config.toml
encoder_arch = "mlp_mixer"
questions_per_image = 8
encoder_width = 128
fusion_encoder_drop_path = 0.05
fusion_encoder_cross_attention_every = 1
Rows from block 7 of the image encoder of a small model that answers yes/no questions on an image's attributes, named by matrix and row number. Rows with one number belong to one neuron. Each number is 50 + 15 x the weight over its row's rms, rounded and kept within 0 to 99. All counts start at 0.
After each neuron's rows are labels from the 100 images, of 14976, where the neuron reaches its highest value: "top examples" is what is common among them; "patch colour" is the nearest of a few named colours to the mean colour under the peak. Only what is clearly more common there than usual is listed. The data: photos with spoken descriptions (Open Images, Localized Narratives).
# fc1: MLP up (encoder.blocks.7.mlp.fc1.weight, 256x128), inputs 0-127
# fc2: MLP down (encoder.blocks.7.mlp.fc2.weight, 128x256, transposed), outputs 0-127

fc1.68:45 38 33 36 85 63 62 30 40 32 36 75 86 50 36 39 50 37 58 38 59 25 21 39 52 38 62 50 46 48 15 58 56 49 67 45 59 51 85 48 28 42 24 49 12 29 51 43 44 48 57 58 46 17 51 37 62 63 50 45 55 43 54 76 55 59 57 32 69 54 39 41 30 30 52 33 54 46 45 34 38 15 46 42 47 71 17 43 29 50 60 45 25 35 67 22 49 47 63 37 38 69 33 64 41 43 61 38 36 48 69 42 37 53 72 37 57 47 71 61 62 52 47 49 28 47 45 45
fc2.68:56 45 46 58 50 61 50 20 60 72 40 15 73 41 00 88 28 48 55 43 63 35 52 18 90 57 52 57 70 66 06 59 45 34 33 46 42 50 53 59 50 43 49 66 26 50 48 45 45 61 56 64 58 75 42 62 47 59 29 56 50 49 36 61 46 38 54 48 50 45 21 18 30 47 43 47 31 61 53 45 52 32 37 14 52 46 50 63 59 53 55 58 32 61 67 61 61 55 33 49 39 35 49 44 30 46 47 67 61 53 47 42 32 49 60 36 58 37 50 49 29 47 38 52 54 89 50 45
top examples: text has "trees"; text has "sky"; text has "plants"; text has "buildings"
patch colour: brown

fc1.86:57 45 49 47 84 42 44 48 63 29 34 56 43 36 48 53 74 48 64 57 56 51 28 38 54 55 55 43 63 52 12 64 68 58 39 50 42 41 82 55 24 42 40 67 04 48 54 46 49 55 53 49 53 18 56 51 51 66 49 45 33 39 61 68 65 55 68 69 75 78 50 31 46 47 55 51 46 54 66 52 56 27 30 37 57 71 24 43 48 55 45 78 24 42 66 41 39 41 60 46 45 64 47 49 17 52 75 41 23 37 34 69 74 50 73 53 58 26 68 38 52 71 74 22 39 51 34 34
fc2.86:61 62 43 49 56 77 57 52 92 21 61 21 58 27 22 79 39 50 51 45 72 63 52 12 86 48 36 62 59 70 19 38 27 41 51 55 54 64 50 56 45 39 46 72 45 47 40 38 42 65 51 40 43 55 39 57 57 47 35 57 39 63 55 49 61 64 60 62 47 70 30 38 42 62 56 70 46 45 58 37 46 41 45 20 48 50 41 52 50 87 61 57 22 38 70 43 63 46 45 65 33 59 40 57 32 54 41 47 64 69 66 51 60 51 48 70 66 60 48 57 24 49 29 41 25 90 42 34
top examples: text has "trees"; text has "sky"; text has "grass"; text has "plants"
patch colour: brown

fc1.164:74 46 55 51 54 64 65 61 42 61 66 58 29 57 19 55 30 18 39 73 40 62 60 19 81 42 82 57 57 38 39 64 65 45 55 27 45 49 49 58 35 67 40 60 50 52 58 59 47 60 62 60 62 50 42 49 79 58 35 47 45 53 84 72 44 65 24 40 55 52 36 48 42 71 41 44 50 42 77 30 57 37 60 52 49 55 52 52 48 16 58 47 51 43 58 20 41 58 81 56 22 53 40 59 38 49 72 40 64 38 42 46 54 78 51 45 40 12 61 49 68 73 82 65 49 67 71 36
fc2.164:61 40 58 68 56 63 34 54 79 55 33 52 61 18 30 82 61 44 52 50 74 26 43 24 82 37 51 52 66 33 52 39 54 57 62 71 33 61 64 68 25 55 38 38 61 57 61 39 53 74 55 79 61 64 42 54 51 41 58 52 45 51 57 41 46 44 59 66 42 44 02 56 22 49 53 48 48 64 42 40 54 14 60 58 42 44 65 67 65 43 50 47 57 46 40 56 49 45 50 69 57 41 43 67 79 57 43 59 52 46 70 51 49 58 38 48 00 48 44 48 22 43 70 64 46 69 42 47
top examples: text has "color"
patch colour: white

fc1.31:32 50 37 37 59 65 40 37 40 32 21 72 84 53 33 58 60 59 61 50 45 53 23 33 80 73 71 55 44 60 30 54 56 56 41 51 44 50 68 35 46 45 24 54 09 31 54 50 62 35 70 68 51 23 59 56 82 43 48 46 38 43 58 88 59 49 54 46 81 48 50 50 46 34 45 34 38 44 53 50 45 39 36 32 58 75 39 41 41 47 58 53 29 41 52 27 38 31 53 27 25 64 38 70 03 38 59 45 53 34 38 33 62 59 68 41 50 43 62 42 69 68 52 53 45 61 37 52
fc2.31:48 38 30 57 53 64 60 37 66 53 41 33 65 20 05 85 50 55 52 41 64 37 31 26 83 49 45 27 33 76 12 37 48 37 37 46 57 28 54 46 58 45 42 91 43 31 50 51 53 62 64 41 47 52 46 58 54 47 37 60 39 59 56 41 48 46 55 46 54 46 23 43 57 57 51 35 56 63 59 54 60 52 63 22 73 53 19 56 30 55 56 40 06 51 62 45 42 58 47 63 34 46 34 72 29 50 52 56 32 59 83 66 63 47 55 49 63 46 49 49 18 53 58 58 50 83 56 47
top examples: text has "trees"; text has "sky"; text has "road"; text has "plants"
patch colour: brown; black

fc1.235:46 50 29 40 65 69 42 26 42 25 24 71 72 41 37 57 64 34 62 47 57 45 24 25 82 40 61 44 60 57 30 48 66 54 40 35 38 59 69 34 59 43 13 59 17 45 74 42 51 31 55 59 36 25 65 26 83 65 29 54 36 41 67 78 63 53 44 44 70 64 36 39 35 34 44 40 41 64 68 40 59 44 30 31 38 76 35 47 36 64 53 64 28 45 63 30 36 28 52 46 47 63 45 72 39 35 45 43 40 47 58 55 59 47 66 54 43 33 61 47 77 55 71 61 53 61 54 59
fc2.235:60 41 54 55 48 54 67 39 65 46 25 19 55 35 28 68 51 56 62 45 63 50 35 06 91 55 45 47 46 62 16 57 45 28 38 48 59 39 55 50 59 49 50 84 36 10 50 53 49 68 61 49 58 47 54 49 55 57 38 69 37 68 52 53 33 53 38 36 45 37 17 44 52 54 46 41 42 57 50 50 58 35 49 19 44 62 33 67 39 44 67 47 09 53 61 58 64 62 37 62 26 66 55 84 20 41 55 52 34 46 59 59 65 42 47 60 67 39 58 48 27 56 58 50 28 87 54 44
top examples: text has "trees"; text has "sky"
patch colour: black

fc1.1:19 60 26 54 81 99 46 54 49 38 53 53 53 68 37 57 57 34 58 60 45 41 29 27 65 58 54 59 51 64 52 42 83 33 41 53 49 67 56 56 43 51 43 37 47 45 57 49 55 52 45 73 43 38 69 44 85 41 27 68 54 23 25 72 67 62 57 32 61 56 20 59 39 45 72 49 49 62 63 57 54 51 57 40 44 46 61 66 42 40 71 60 49 31 76 37 68 57 47 42 06 51 71 60 37 48 36 26 44 35 66 53 73 33 28 44 63 54 63 26 61 45 56 65 53 58 26 53
fc2.1:35 38 39 40 55 12 49 45 72 59 51 29 43 33 51 87 52 44 45 62 57 40 56 13 69 51 74 60 48 36 28 56 26 42 54 39 30 60 46 60 61 44 32 56 36 57 57 42 57 46 67 65 58 65 53 50 62 56 57 42 50 40 57 50 24 46 74 52 58 61 43 52 46 52 62 87 60 66 34 42 55 12 78 56 59 62 57 57 57 60 55 45 33 50 24 45 18 61 42 52 74 04 45 52 34 49 60 76 54 34 49 22 72 67 61 37 16 48 54 50 37 72 58 51 63 63 47 40
top examples: text has "trees"; text has "sky"; text has "grass"; text has "plants"
patch colour: black

fc1.92:61 60 51 80 58 54 77 73 51 49 59 38 37 65 38 40 24 47 46 49 60 40 53 25 65 55 77 51 37 14 65 34 42 23 45 46 44 58 43 45 14 45 66 49 45 60 61 56 49 68 49 28 61 41 25 54 47 75 50 34 39 37 44 79 49 81 63 40 59 59 48 40 28 72 39 52 89 47 48 48 53 31 42 36 38 74 27 63 55 21 62 85 45 47 47 45 71 81 45 61 48 33 59 48 46 48 84 56 59 49 43 72 57 62 58 50 55 24 62 31 57 52 54 40 34 69 51 49
fc2.92:27 60 43 49 45 53 57 54 99 52 49 65 74 30 18 92 49 42 47 48 71 36 44 22 67 46 56 46 60 42 50 44 41 45 42 48 49 56 64 60 19 60 45 29 47 49 50 44 50 60 46 99 69 58 40 47 49 55 38 34 44 53 44 31 57 53 59 62 47 47 09 66 37 40 37 53 62 67 56 51 58 00 57 50 64 40 59 46 64 52 45 40 46 59 36 58 45 43 66 44 63 28 55 67 60 39 40 64 69 66 50 58 45 47 71 56 04 63 41 42 53 54 52 54 63 42 47 47
top examples: text has "white"
patch colour: white

fc1.27:43 59 60 51 70 45 76 52 35 43 59 62 40 42 42 34 31 56 35 77 53 59 29 34 72 53 80 64 57 24 45 52 37 35 36 52 57 32 40 28 14 30 50 39 39 36 49 56 46 28 59 57 51 51 75 34 37 59 43 35 39 34 43 92 38 55 43 50 83 49 31 38 55 63 40 58 54 90 37 37 45 32 64 41 27 57 35 40 55 57 72 51 30 49 26 27 69 46 46 59 41 61 35 65 48 25 73 50 58 41 25 64 45 52 62 53 24 25 52 27 53 48 59 39 30 69 42 41
fc2.27:64 44 55 53 45 46 64 48 80 44 32 65 79 30 45 88 43 49 62 61 44 23 47 37 95 57 58 56 67 54 50 70 56 39 58 52 49 35 46 40 30 48 70 38 51 54 46 60 49 58 61 89 67 65 57 48 61 36 58 39 58 50 52 49 55 65 43 53 61 46 00 56 22 36 48 65 75 45 46 50 58 00 64 39 48 48 52 57 56 30 58 67 50 42 41 59 65 45 61 52 64 19 41 74 61 55 42 63 64 42 61 54 40 60 38 55 09 44 54 58 52 49 66 65 53 38 68 45
top examples: text has "white"; text has "color"
patch colour: white

fc1.72:44 65 62 54 51 84 58 52 53 57 41 49 13 84 32 56 47 54 60 64 46 27 60 38 81 42 86 72 42 51 65 39 38 44 46 35 49 58 71 51 21 31 57 58 44 30 57 52 50 27 55 42 59 46 44 71 36 48 38 49 43 30 61 71 44 86 56 46 79 53 32 67 35 59 37 50 62 64 42 51 39 34 54 28 45 77 40 69 42 64 49 47 31 61 48 30 67 50 46 50 38 62 43 54 46 40 79 71 68 36 55 49 79 62 62 55 46 08 53 52 76 62 72 51 50 70 36 44
fc2.72:40 51 49 48 50 48 60 40 70 38 49 62 74 24 51 81 40 47 67 43 67 29 44 22 64 49 51 46 69 34 40 52 40 46 36 58 50 69 28 42 55 50 57 51 49 55 45 42 46 66 66 72 69 48 39 46 66 59 47 34 53 74 53 39 32 62 49 73 42 30 09 22 24 34 37 51 52 61 36 40 44 00 55 36 58 44 47 45 68 22 48 48 55 37 50 51 49 43 57 57 59 00 55 53 55 50 51 64 61 26 48 55 48 46 49 53 00 50 62 62 26 51 46 56 57 52 71 51
top examples: text has "white"; text has "color"
patch colour: white

fc1.32:60 54 44 50 45 50 58 71 40 42 34 70 44 43 29 84 49 43 63 42 40 56 38 29 49 61 77 44 49 46 63 61 76 37 66 47 78 46 65 24 41 52 28 47 28 58 56 43 57 46 63 39 54 54 55 60 60 69 35 45 62 42 48 71 42 67 36 59 61 43 39 49 24 53 36 05 51 37 49 45 47 16 31 19 32 48 64 42 32 15 63 32 31 47 50 12 64 63 66 44 40 74 25 56 52 54 41 39 52 36 50 60 60 55 75 52 42 16 54 27 66 78 53 61 58 56 41 40
fc2.32:35 34 38 41 46 57 57 43 75 32 56 57 68 30 26 81 61 68 60 61 66 25 51 30 88 41 67 44 75 35 53 65 58 52 48 50 40 38 61 46 21 39 54 50 48 42 41 72 50 52 60 92 48 90 42 52 48 57 54 37 52 56 48 37 54 35 38 66 54 47 15 43 22 41 55 64 47 48 67 48 56 00 45 61 57 62 46 70 56 19 55 41 52 55 45 55 51 36 41 50 42 22 41 46 67 42 44 68 64 52 61 46 41 55 68 44 13 55 64 50 73 52 61 56 38 60 61 60
top examples: text has "plants"
patch colour: black

fc1.20:47 46 45 55 45 46 45 63 67 54 58 16 21 32 58 43 25 49 59 39 55 62 42 23 25 55 31 44 70 39 62 54 65 76 66 72 33 53 13 40 40 70 47 63 53 58 49 50 47 52 29 53 52 27 46 57 45 35 32 62 50 44 44 48 49 42 33 27 67 70 44 48 39 00 49 57 39 46 62 39 61 33 55 55 53 31 34 38 47 48 60 56 51 42 45 25 32 51 50 49 48 34 52 58 16 50 70 37 10 69 47 72 88 56 33 25 46 36 19 33 43 45 45 62 53 56 38 66
fc2.20:49 42 58 41 39 55 48 63 58 51 67 62 65 31 77 70 88 61 20 54 50 43 50 59 89 54 40 56 11 54 54 57 60 67 62 47 39 50 35 66 49 55 60 46 40 50 48 53 50 57 51 51 43 93 52 82 53 47 42 20 53 34 48 37 54 48 67 67 57 43 54 31 34 61 55 57 63 58 43 24 38 19 19 69 67 53 40 55 60 45 46 48 82 36 50 55 51 42 59 63 45 81 46 20 30 41 41 20 74 57 61 75 55 37 51 60 67 55 36 42 46 36 45 42 39 84 43 40
top examples: text has "trees"; text has "sky"; text has "grass"
patch colour: grey