config.toml
model = "model that answers yes/no questions on an image's attributes"
dataset = "photos with spoken descriptions (Open Images, Localized Narratives)"
train_examples = 101725
image_size = 64
crop_scale_min = 1
horizontal_flip = true
translate = 0.06
cutout = 0.4
questions_per_image = 8
encoder_arch = "mlp_mixer"
encoder_norm = "rmsnorm"
encoder_norm_position = "pre"
encoder_activation = "star_relu"
encoder_mlp_ratio = 2
encoder_layer_scale_init = 0.1
encoder_parallel_block = false
encoder_inner_norm = false
encoder_patch_size = [8, 8]
encoder_conv_stem = false
encoder_layers = 16
encoder_width = 128
fusion = "cross_attention"
fusion_encoder_width = 256
fusion_encoder_layers = 8
fusion_encoder_norm = "rmsnorm"
fusion_encoder_norm_position = "pre"
fusion_encoder_activation = "swiglu"
fusion_encoder_mlp_ratio = 2
fusion_encoder_head_dim = 32
fusion_encoder_fused_qkv = false
fusion_encoder_bias = "none"
fusion_encoder_qk_norm = false
fusion_encoder_parallel_block = false
fusion_encoder_inner_norm = true
fusion_encoder_drop_path = 0.05
fusion_encoder_positions = "learned"
fusion_encoder_cross_attention_every = 1
init = "kaiming_normal"
residual_init = "none"
optimizer = "adamw"
lr = 0.0018
beta1 = 0.9
beta2 = 0.95
eps = 1e-06
ema_decay = 0.99
steps = 7200
batch_size = 128
epochs = 9.1
lr_schedule = "wsd_sqrt"
decay_fraction = 0.4
final_lr_fraction = 0.05
warmup_steps = 1440
weight_decay = 0.2
Rows from block 4 of the image encoder of a small model that answers yes/no questions on an image's attributes, named by matrix and row number. Rows with one number belong to one neuron. Each number is 128 + 32 x the weight over its row's rms, rounded and kept within 0 to 255. All counts start at 0. Numbers have three digits each.
After each neuron's rows are labels from the 100 images, of 14976, where the neuron reaches its highest value: "patch colour" is the nearest of a few named colours to the mean colour under the peak. Only what is clearly more common there than usual is listed. The data: photos with spoken descriptions (Open Images, Localized Narratives). In brackets: how many of the 100.
# fc1: MLP up (encoder.blocks.4.mlp.fc1.weight, 256x128), inputs 0-127
# fc2: MLP down (encoder.blocks.4.mlp.fc2.weight, 128x256, transposed), outputs 0-127

fc1.156:162083162163174134086169061148123150175124102122114203139162112059126067067166134088125074107149131104067219163079104125125149116100142115136104082105101071128145099123184148128153150084153110126107135162128112081155141195114174097130153161095112114076118142125107153154105151124124115162160128059129132137137126126173113157082107186169083140120097106140188139134153142152115095110114
fc2.156:154088098067065127105097149196128121183162126148156125128092149032110160190142156102148150142164174143122114181156066136066098183105143127149128162112123184156188088152085113081139134165119124174156136126165163056113105124128167120156127143116115090084073142128150151112150158115099150123115097106108156094092133078144107106193120149144150116080129145148153120132107104102092188108170
patch colour: red (45)

fc1.52:152176135160172137090144058097129142143165118169096175136127106090107168148132109143111118088122142091117142132119109109103090125116144080105101151191128114097130067108155129166139155036136097166109148156110124085161146131130116161176127179041130151125114167091116144159062166117196118131157181104109122125157177125132127105143120143114143139206142129124132160147083217082055104123086
fc2.52:104135110126171090138139128175116046136131114159166174133154146080105099137132114146129142147135095124073123091150168139070112136123163132117086150123153126146144117127120142165158113122151169118162119182130140062133139148168132206140114127096101114120100099107093170107143110051146162122134135134181167161107065062148119133180119113110151128139123092114102130070128000133139166039083
patch colour: red (41); orange (40)

fc1.41:134161109113159174104159149078152136152148118090105139164105093170188150070133069124139088186117141100126120139169104148164130113120094102107142143052166142098085130105138165104113076113115058170156166065168100167101085134147151173154132143088103140177113108119184106185120091169091134102175081100079120050121155118133120182140136163138129111070155148113145121148102175121087081124150
fc2.41:088131107122177088134049104076081129106100107162156106108117174155135140140112203141117131070128121121219101139105123068189139149101150148166157113130089120133164106112135100133112142160119124106112120149119143113136110160173111095129140127142146214155143165122135124100126140168080125114088118132114197068146191167107145131128108160106161079132117191074171131085132154134153204194088
patch colour: grey (73)

fc1.125:148156159112125092204195121100144157130079178090045099158089131134115076154093060143168080158125124165142114108141145169116178144177122119102124146108140149129134129091110096120114165089134070145088130144150162150111094098146152159115068079098140081148136135099114101127126137132095121069100098141125155079089084090132170164097106062121148103093158136063141129167111133077100190181113
fc2.125:130152101114135106127087141115124163128190086154139146142106126183141167130146066129123142124080136145173123144126145109105128045123104110111121130129114180117097122118110121063127171088085107154080139194140152160114117119071132178113071142127185176128136168120062159129116123125118147141190161123144024144138167083147109132101122133133138132163120172137108095123159145113150160255167
patch colour: pink (74)

fc1.251:125167151087103101202195126108140159130111175100029131135105075095119112135093060147147090182138103115135134111181141151116174133157151086120131145098100133129135107095097095108116145056152077132081128151139196130119128131140155174165110087092105119127138147113106119122094150133154132079109107158150141069135107114131176150051075101139138108108184117057178158141138132105088161177092
fc2.251:113110065139165148106093129114042168126192090165176156185138121208147139114134101124126145111081155167122142154123135132130170054120087113152124142099129135138094121128148134116116128077088098160096126164129131138132119123139089205122074137092134210133131140145110147096132142105142140145177122149113043127138190073138147139110141148119136142177128162131138103130085165127124121250156
patch colour: white (84)

fc1.127:114095129115112184084091080128082099147087103112158099145094161173074146146137144133201141129091139138153098120111067131113160174168124107110172103075127144126162140151141091131133172189072107147157121099083090113147089103161160095096130077137105167162072059141151151124145098138105065152145124092163161074175134149137049136124176137119118122110088116197114120110075123143154116128192
fc2.127:122153188061048113114168141128149164102106171063196126120161115103099189169138200127135133140158154126196128134147137173068133173133152245131147139104111050140134128139112123146136142134124121132158124223108123122112120148115117145135131097094174104135108118124089163099114118194152134122120122135186136075162110078133106115157137114132121138134121105159145130117091064135146093102098
patch colour: black (99)

fc1.132:105103176174191163096163107134127131151112143110117128129177118096161119200174141097130132147118123122148121138149144169114145137147172144122134109175107108121112088140185162141154158156076093062052119100071124082074096101128112196135125113144121148096119102074124125144119063117090096096134192115147086122055106153106121190099164087179077143125099123067127105174169112136087122083101
fc2.132:150145124092080164117126141166162123218113104168137146146136135109149128161102152107153102090128122136173162149120171109073113145095135105116133134150097158128186127152134123152100115117140151120153147111156118090109090123145136074104136127103069063174094098123213125116124139144127060097106097133109120067156113055136179123209154123133161106117175051108166131130154142124132233187107
patch colour: pink (38); white (28)

fc1.37:188151122098127225172130105079118100161188162113063130093072070087149122078126135114114111156199146118164110123172127138119127110111164061104122110058089101185212105147131122154170126151105126124115117163089125062134093115128075160118127100139128130085145183097116082129120137141104094133080121100123138136120152132098138179119072067132144109138110096103130166154145092148090132156104
fc2.37:148164135111075141137119102195111046128109094173091136184095124154150106126143206126117118108156111176110147102159144053155152193160107142139117171125091188134165173106135127161135173113146107145149112148107145086104155191086082130112117109148143151162138128165120152104108145133151124109129104107123136060149159072169101102165117122145174132095098068142122080026124152156142162181132
patch colour: pink (35)

fc1.4:175069168123104153165149140117107114129128123105109085127186177136120165135113106175144086161108096161121129152162119111054142156134125147162128139115104113139164112141080125080164140166121101170139090111103134088109154135080140113121132137150072164074101110201138127127129141157104136121119161094159101014158128110132142149096167179218072091083136085158077140120092127171189151108171
fc2.4:089093113116059123130164125148114248172103164177154149105144104088091198121125070108118160104143115105128107098127130143135068089095118132147116123133126076090168138115134111176137145151128127111123114164160127076130099141133102223135173106137072108142100102108091104115094109074135126153115097132156096194169122091163137121115109133128137156099141141119132101116172032152063148174140
patch colour: grey (71)

fc1.170:127100117114120142119115085135082132205151057174098121152158112142103084195154124128126112149090126132129154165188135152102142163137089101080118159090139152134145155152155056073124083127117114164106056081162138080128057130107165106154161106149125145109082116148171144136163123144098102100149128111185098057124134130129111147150139169152148067034120140126139083144138088195163135150156
fc2.170:084154065096028085125144139202216127108118160096161113038172128119093223144138089141115103133134140120162136148129129146106093142129166194149155166130110035105135118119128128170119106126154096134124128187109132174136135126112120105136136103100167200148142132083142119121085110165144119115112113131143164101137103082124135118115118100102089150127137155151110108116138046163166151155140
patch colour: grey (76)

fc1.91:139137129074116128185138100134119106173153090111035094126154069090103107127127087147104092150141119138125105147184127112125133115127089099146157182113180110153153138106125133092111099092133054151060085074149143130096166099055114150173144114128073140091134134105099112129116155119085175090127161138161084061097160076087184141079089126131122060064137109068105149116137140130130145131127
fc2.91:119079094078106172149109137135055158215159109109166100113144154136150210179142065140105075162082119119165143158109128152126126083127113118127157131130139101148163120115153105119117098062119060125072117142104093134114171149132134248125113122111099176122107095129087152142117137136139109130161116140156074114101155082097087114102122108138126129150147145118116112150097094120131153234165
patch colour: white (86)

fc1.153:128071101071110186081078096145104117128107112092167112169126153157106129143172166133167145121071118132126094145114093156111145164133107144091116093057150121144163139121152115130124143156030151139196124111097065114185119138155162079084136109138144150156076072150146178141151093163103090159173090080126139078189119142148070117184187154138118133092128101158102123127099109132170099119147
fc2.153:138144197046045104124161136115158107131136145057251117133125149112124153157138191122113127153135119130180138176134140141043094185119148209132149142128098026163130134129118119122144122106142110144115109154147118125125134131125131162112113114093132144158107125133102166147131126178134119137101152131149111069121087072107136131102124126125132135148134072131155126158089083121150030124107
patch colour: black (100)

fc1.221:136176128123122096202191096126148107138136170115018132124150084057131114160092082123131069168167118132111109154182151110110122095128151082168130144114127140125115112104126114093110129073168075141056124137159171128103130155100080153164103128087085128099131158128102129111137179098122129099095147140149089133123137086103173116082072100129141099138173125064156145149147140072073179184120
fc2.221:149099069163172105140100128129050195137189115092194143185141122190104189127147088122151140144102142141136153148127136129131161088123110104130116146129169137157116154128136144122136148057105093165079131173126110130122082126189146232104083139101124196152127126161075130124143131142134104143169112124099062130130161096129117132125123128135120143190113140142117124167075155145086091214174
patch colour: white (100)

fc1.122:140149147140117103177186134076159135097127149101091091151128162099151041127123082094102089134158093137138138142133127216113122097096143181142131155136153155117125142127133112075148175141119121121090138078134102122099092087062133152125114091118096130123081133092104155154095154117131128088078155120113142064070138142082147153071163116159121068069206098118131130158149094122080199072089
fc2.122:145106088071127128095090122138099168252150127168112140143114095117144243210137104095142178089105130125127162117124079121121079090138112141126132135126119194136173102123124120159104144131090102161091112129143102104081073136136101106111146172098079125069137103123122125123100122167096096122129105104097072147145138099112115115151122160133122122085115116124113110151112093140125133245087
patch colour: pink (56); white (38)

fc1.144:110136155044125141206145125068157167207142123108058139128128062111131099136096091084176108175120131105125109128170104145123125127139130092111152133119159184160140080120135098090115136159138115156110144057090120090133114168084120160135158106048114098128136162130158116099130117169126144118085157111091124122142100147088138162075129126090119100046180086073089150159195086112113142122123
fc2.144:136138077066106138109076141108072100188166119246113110166130143181186098164145083128083151133098114108139109127099132190168161101165131118128152118107136181161105127109134118103116140071108085124096103119108166094139142158135140123133121104150126130104122123109137130122096149118124131105166102130139072085158218057140113105125092148103145115154126100124162131069126150058090190202134
patch colour: white (60); pink (36)

fc1.237:163138145121086129164197089092140141164086151084093088186113087159157069181109048147131094188157101178175100154147134130105189155146112134121131131092142158126149174124092078106120151160128094157074135137107112094103078097140152164125116077098080141138131090117138096148102129139056117107131134121122146067140135105143147186106134145160085113087165111067135098140064128079129182165124
fc2.237:130154102078075136152118142104130213151175137173153128105104145109121212131130059126114151093102138125120127140115151149173106060146124145149122122165095136134142126117127098118131153098129129119097122165124124116138110134070088182131118148132171167127129128118076183101102129113148151125109133152157042129116157069168153093095115149131123161184120160146132110133194049137138164255118
patch colour: pink (52)

fc1.160:097109062114102127039113100099091146130111137134162112138144153181111082178202193107108154134137133096140118184114114140137097124135098167142103121170150152112121193186172128124103116104082158124175115099140087129144040091139109113142125113126126090175143105096090117132128115150089121106110105111117112195084097176098087128162164129108135212139126189147077132175122139171160087126173
fc2.160:112112097141133129073093157138106075203116140118112135134106163109124086211112149095124101103107099101155089136104128075076118120130102124081152101091149152155174158120105124173122159145133145156095156144114095102115073119122070069057150121166100093132140080145101102108111171085167119074138098177153137085138109011131118149125127154161100124160125038107109086093120150126147111124099
patch colour: black (98)

fc1.9:127142097110099129093137103144097108131126085107140170177116108120082207110113165146173089110186121092129078179144141174168089125138118070187131100110101142195119137122143138150123149126148132127103180106139132086136090242153098181118131131115066145101103110190103094117089139111112101176178156089159146110161194148155146095108120112133064148137148112079121168142101167155073124111123
fc2.9:092145112187178129143072108108130159052176121046181170114155095098091182173123172121143143120123117106114120135116100113156112099119164118144144138140143087139176147116139104213139128150125201093109167063151131131123095155167114195142115132101108119212117151116183118128133150117125104149116128105139174182118183186124119088111165133137146134153128138142097117207101176111106083090147
patch colour: pink (45)

fc1.135:112165112140126123128105078112207103185177075156140170175146102161161110137149147109154125138081153103113167159151128149161142130110135141075141138140161135084135157165135161123142126171087120158148143070197059139085125115131144117175136144117057156143130114149226105164098142174112135083143111089115094120106127143095074154166144200137149145130168112178176067196105144129119123096158
fc2.135:120167037118171110150078094137118125103120104158081151156151150171147154050164097151158183097108131138189125101118135104184091148145171154148170112136150143130108103120138131159113081158112099155115119125120095201118133125170136032092148109134132196157115090141185144127118109188152130131111124105072181024147121107115107154101121132119140093116162126118128108107158098096152170135082
patch colour: black (96)

fc1.39:111087131106096179087083128112107115112091134109154106155092168151084132129118175132176131106089114141142088114118089136069163190178126133120112073056097103116155121104144106149124179167082145145174139119078074093171089118159157059070130097166108140137049074157143166148139082158131069160156124111153156070182108133138080108154157116134118107084112116173122121105085100137164095132137
fc2.39:139120169053044138139153115167112161118112164048196107121151097103122153154149206107122111151133148112218100140128139141075118191120188235129132114138122074130169124136133144123139086143132075107142112225121116119123125133153101177145117121116157103126119117127130142123174129190144118135106159139149155105139084079148138125117165115133136129118109076131164114140090080142159076136111
patch colour: black (99)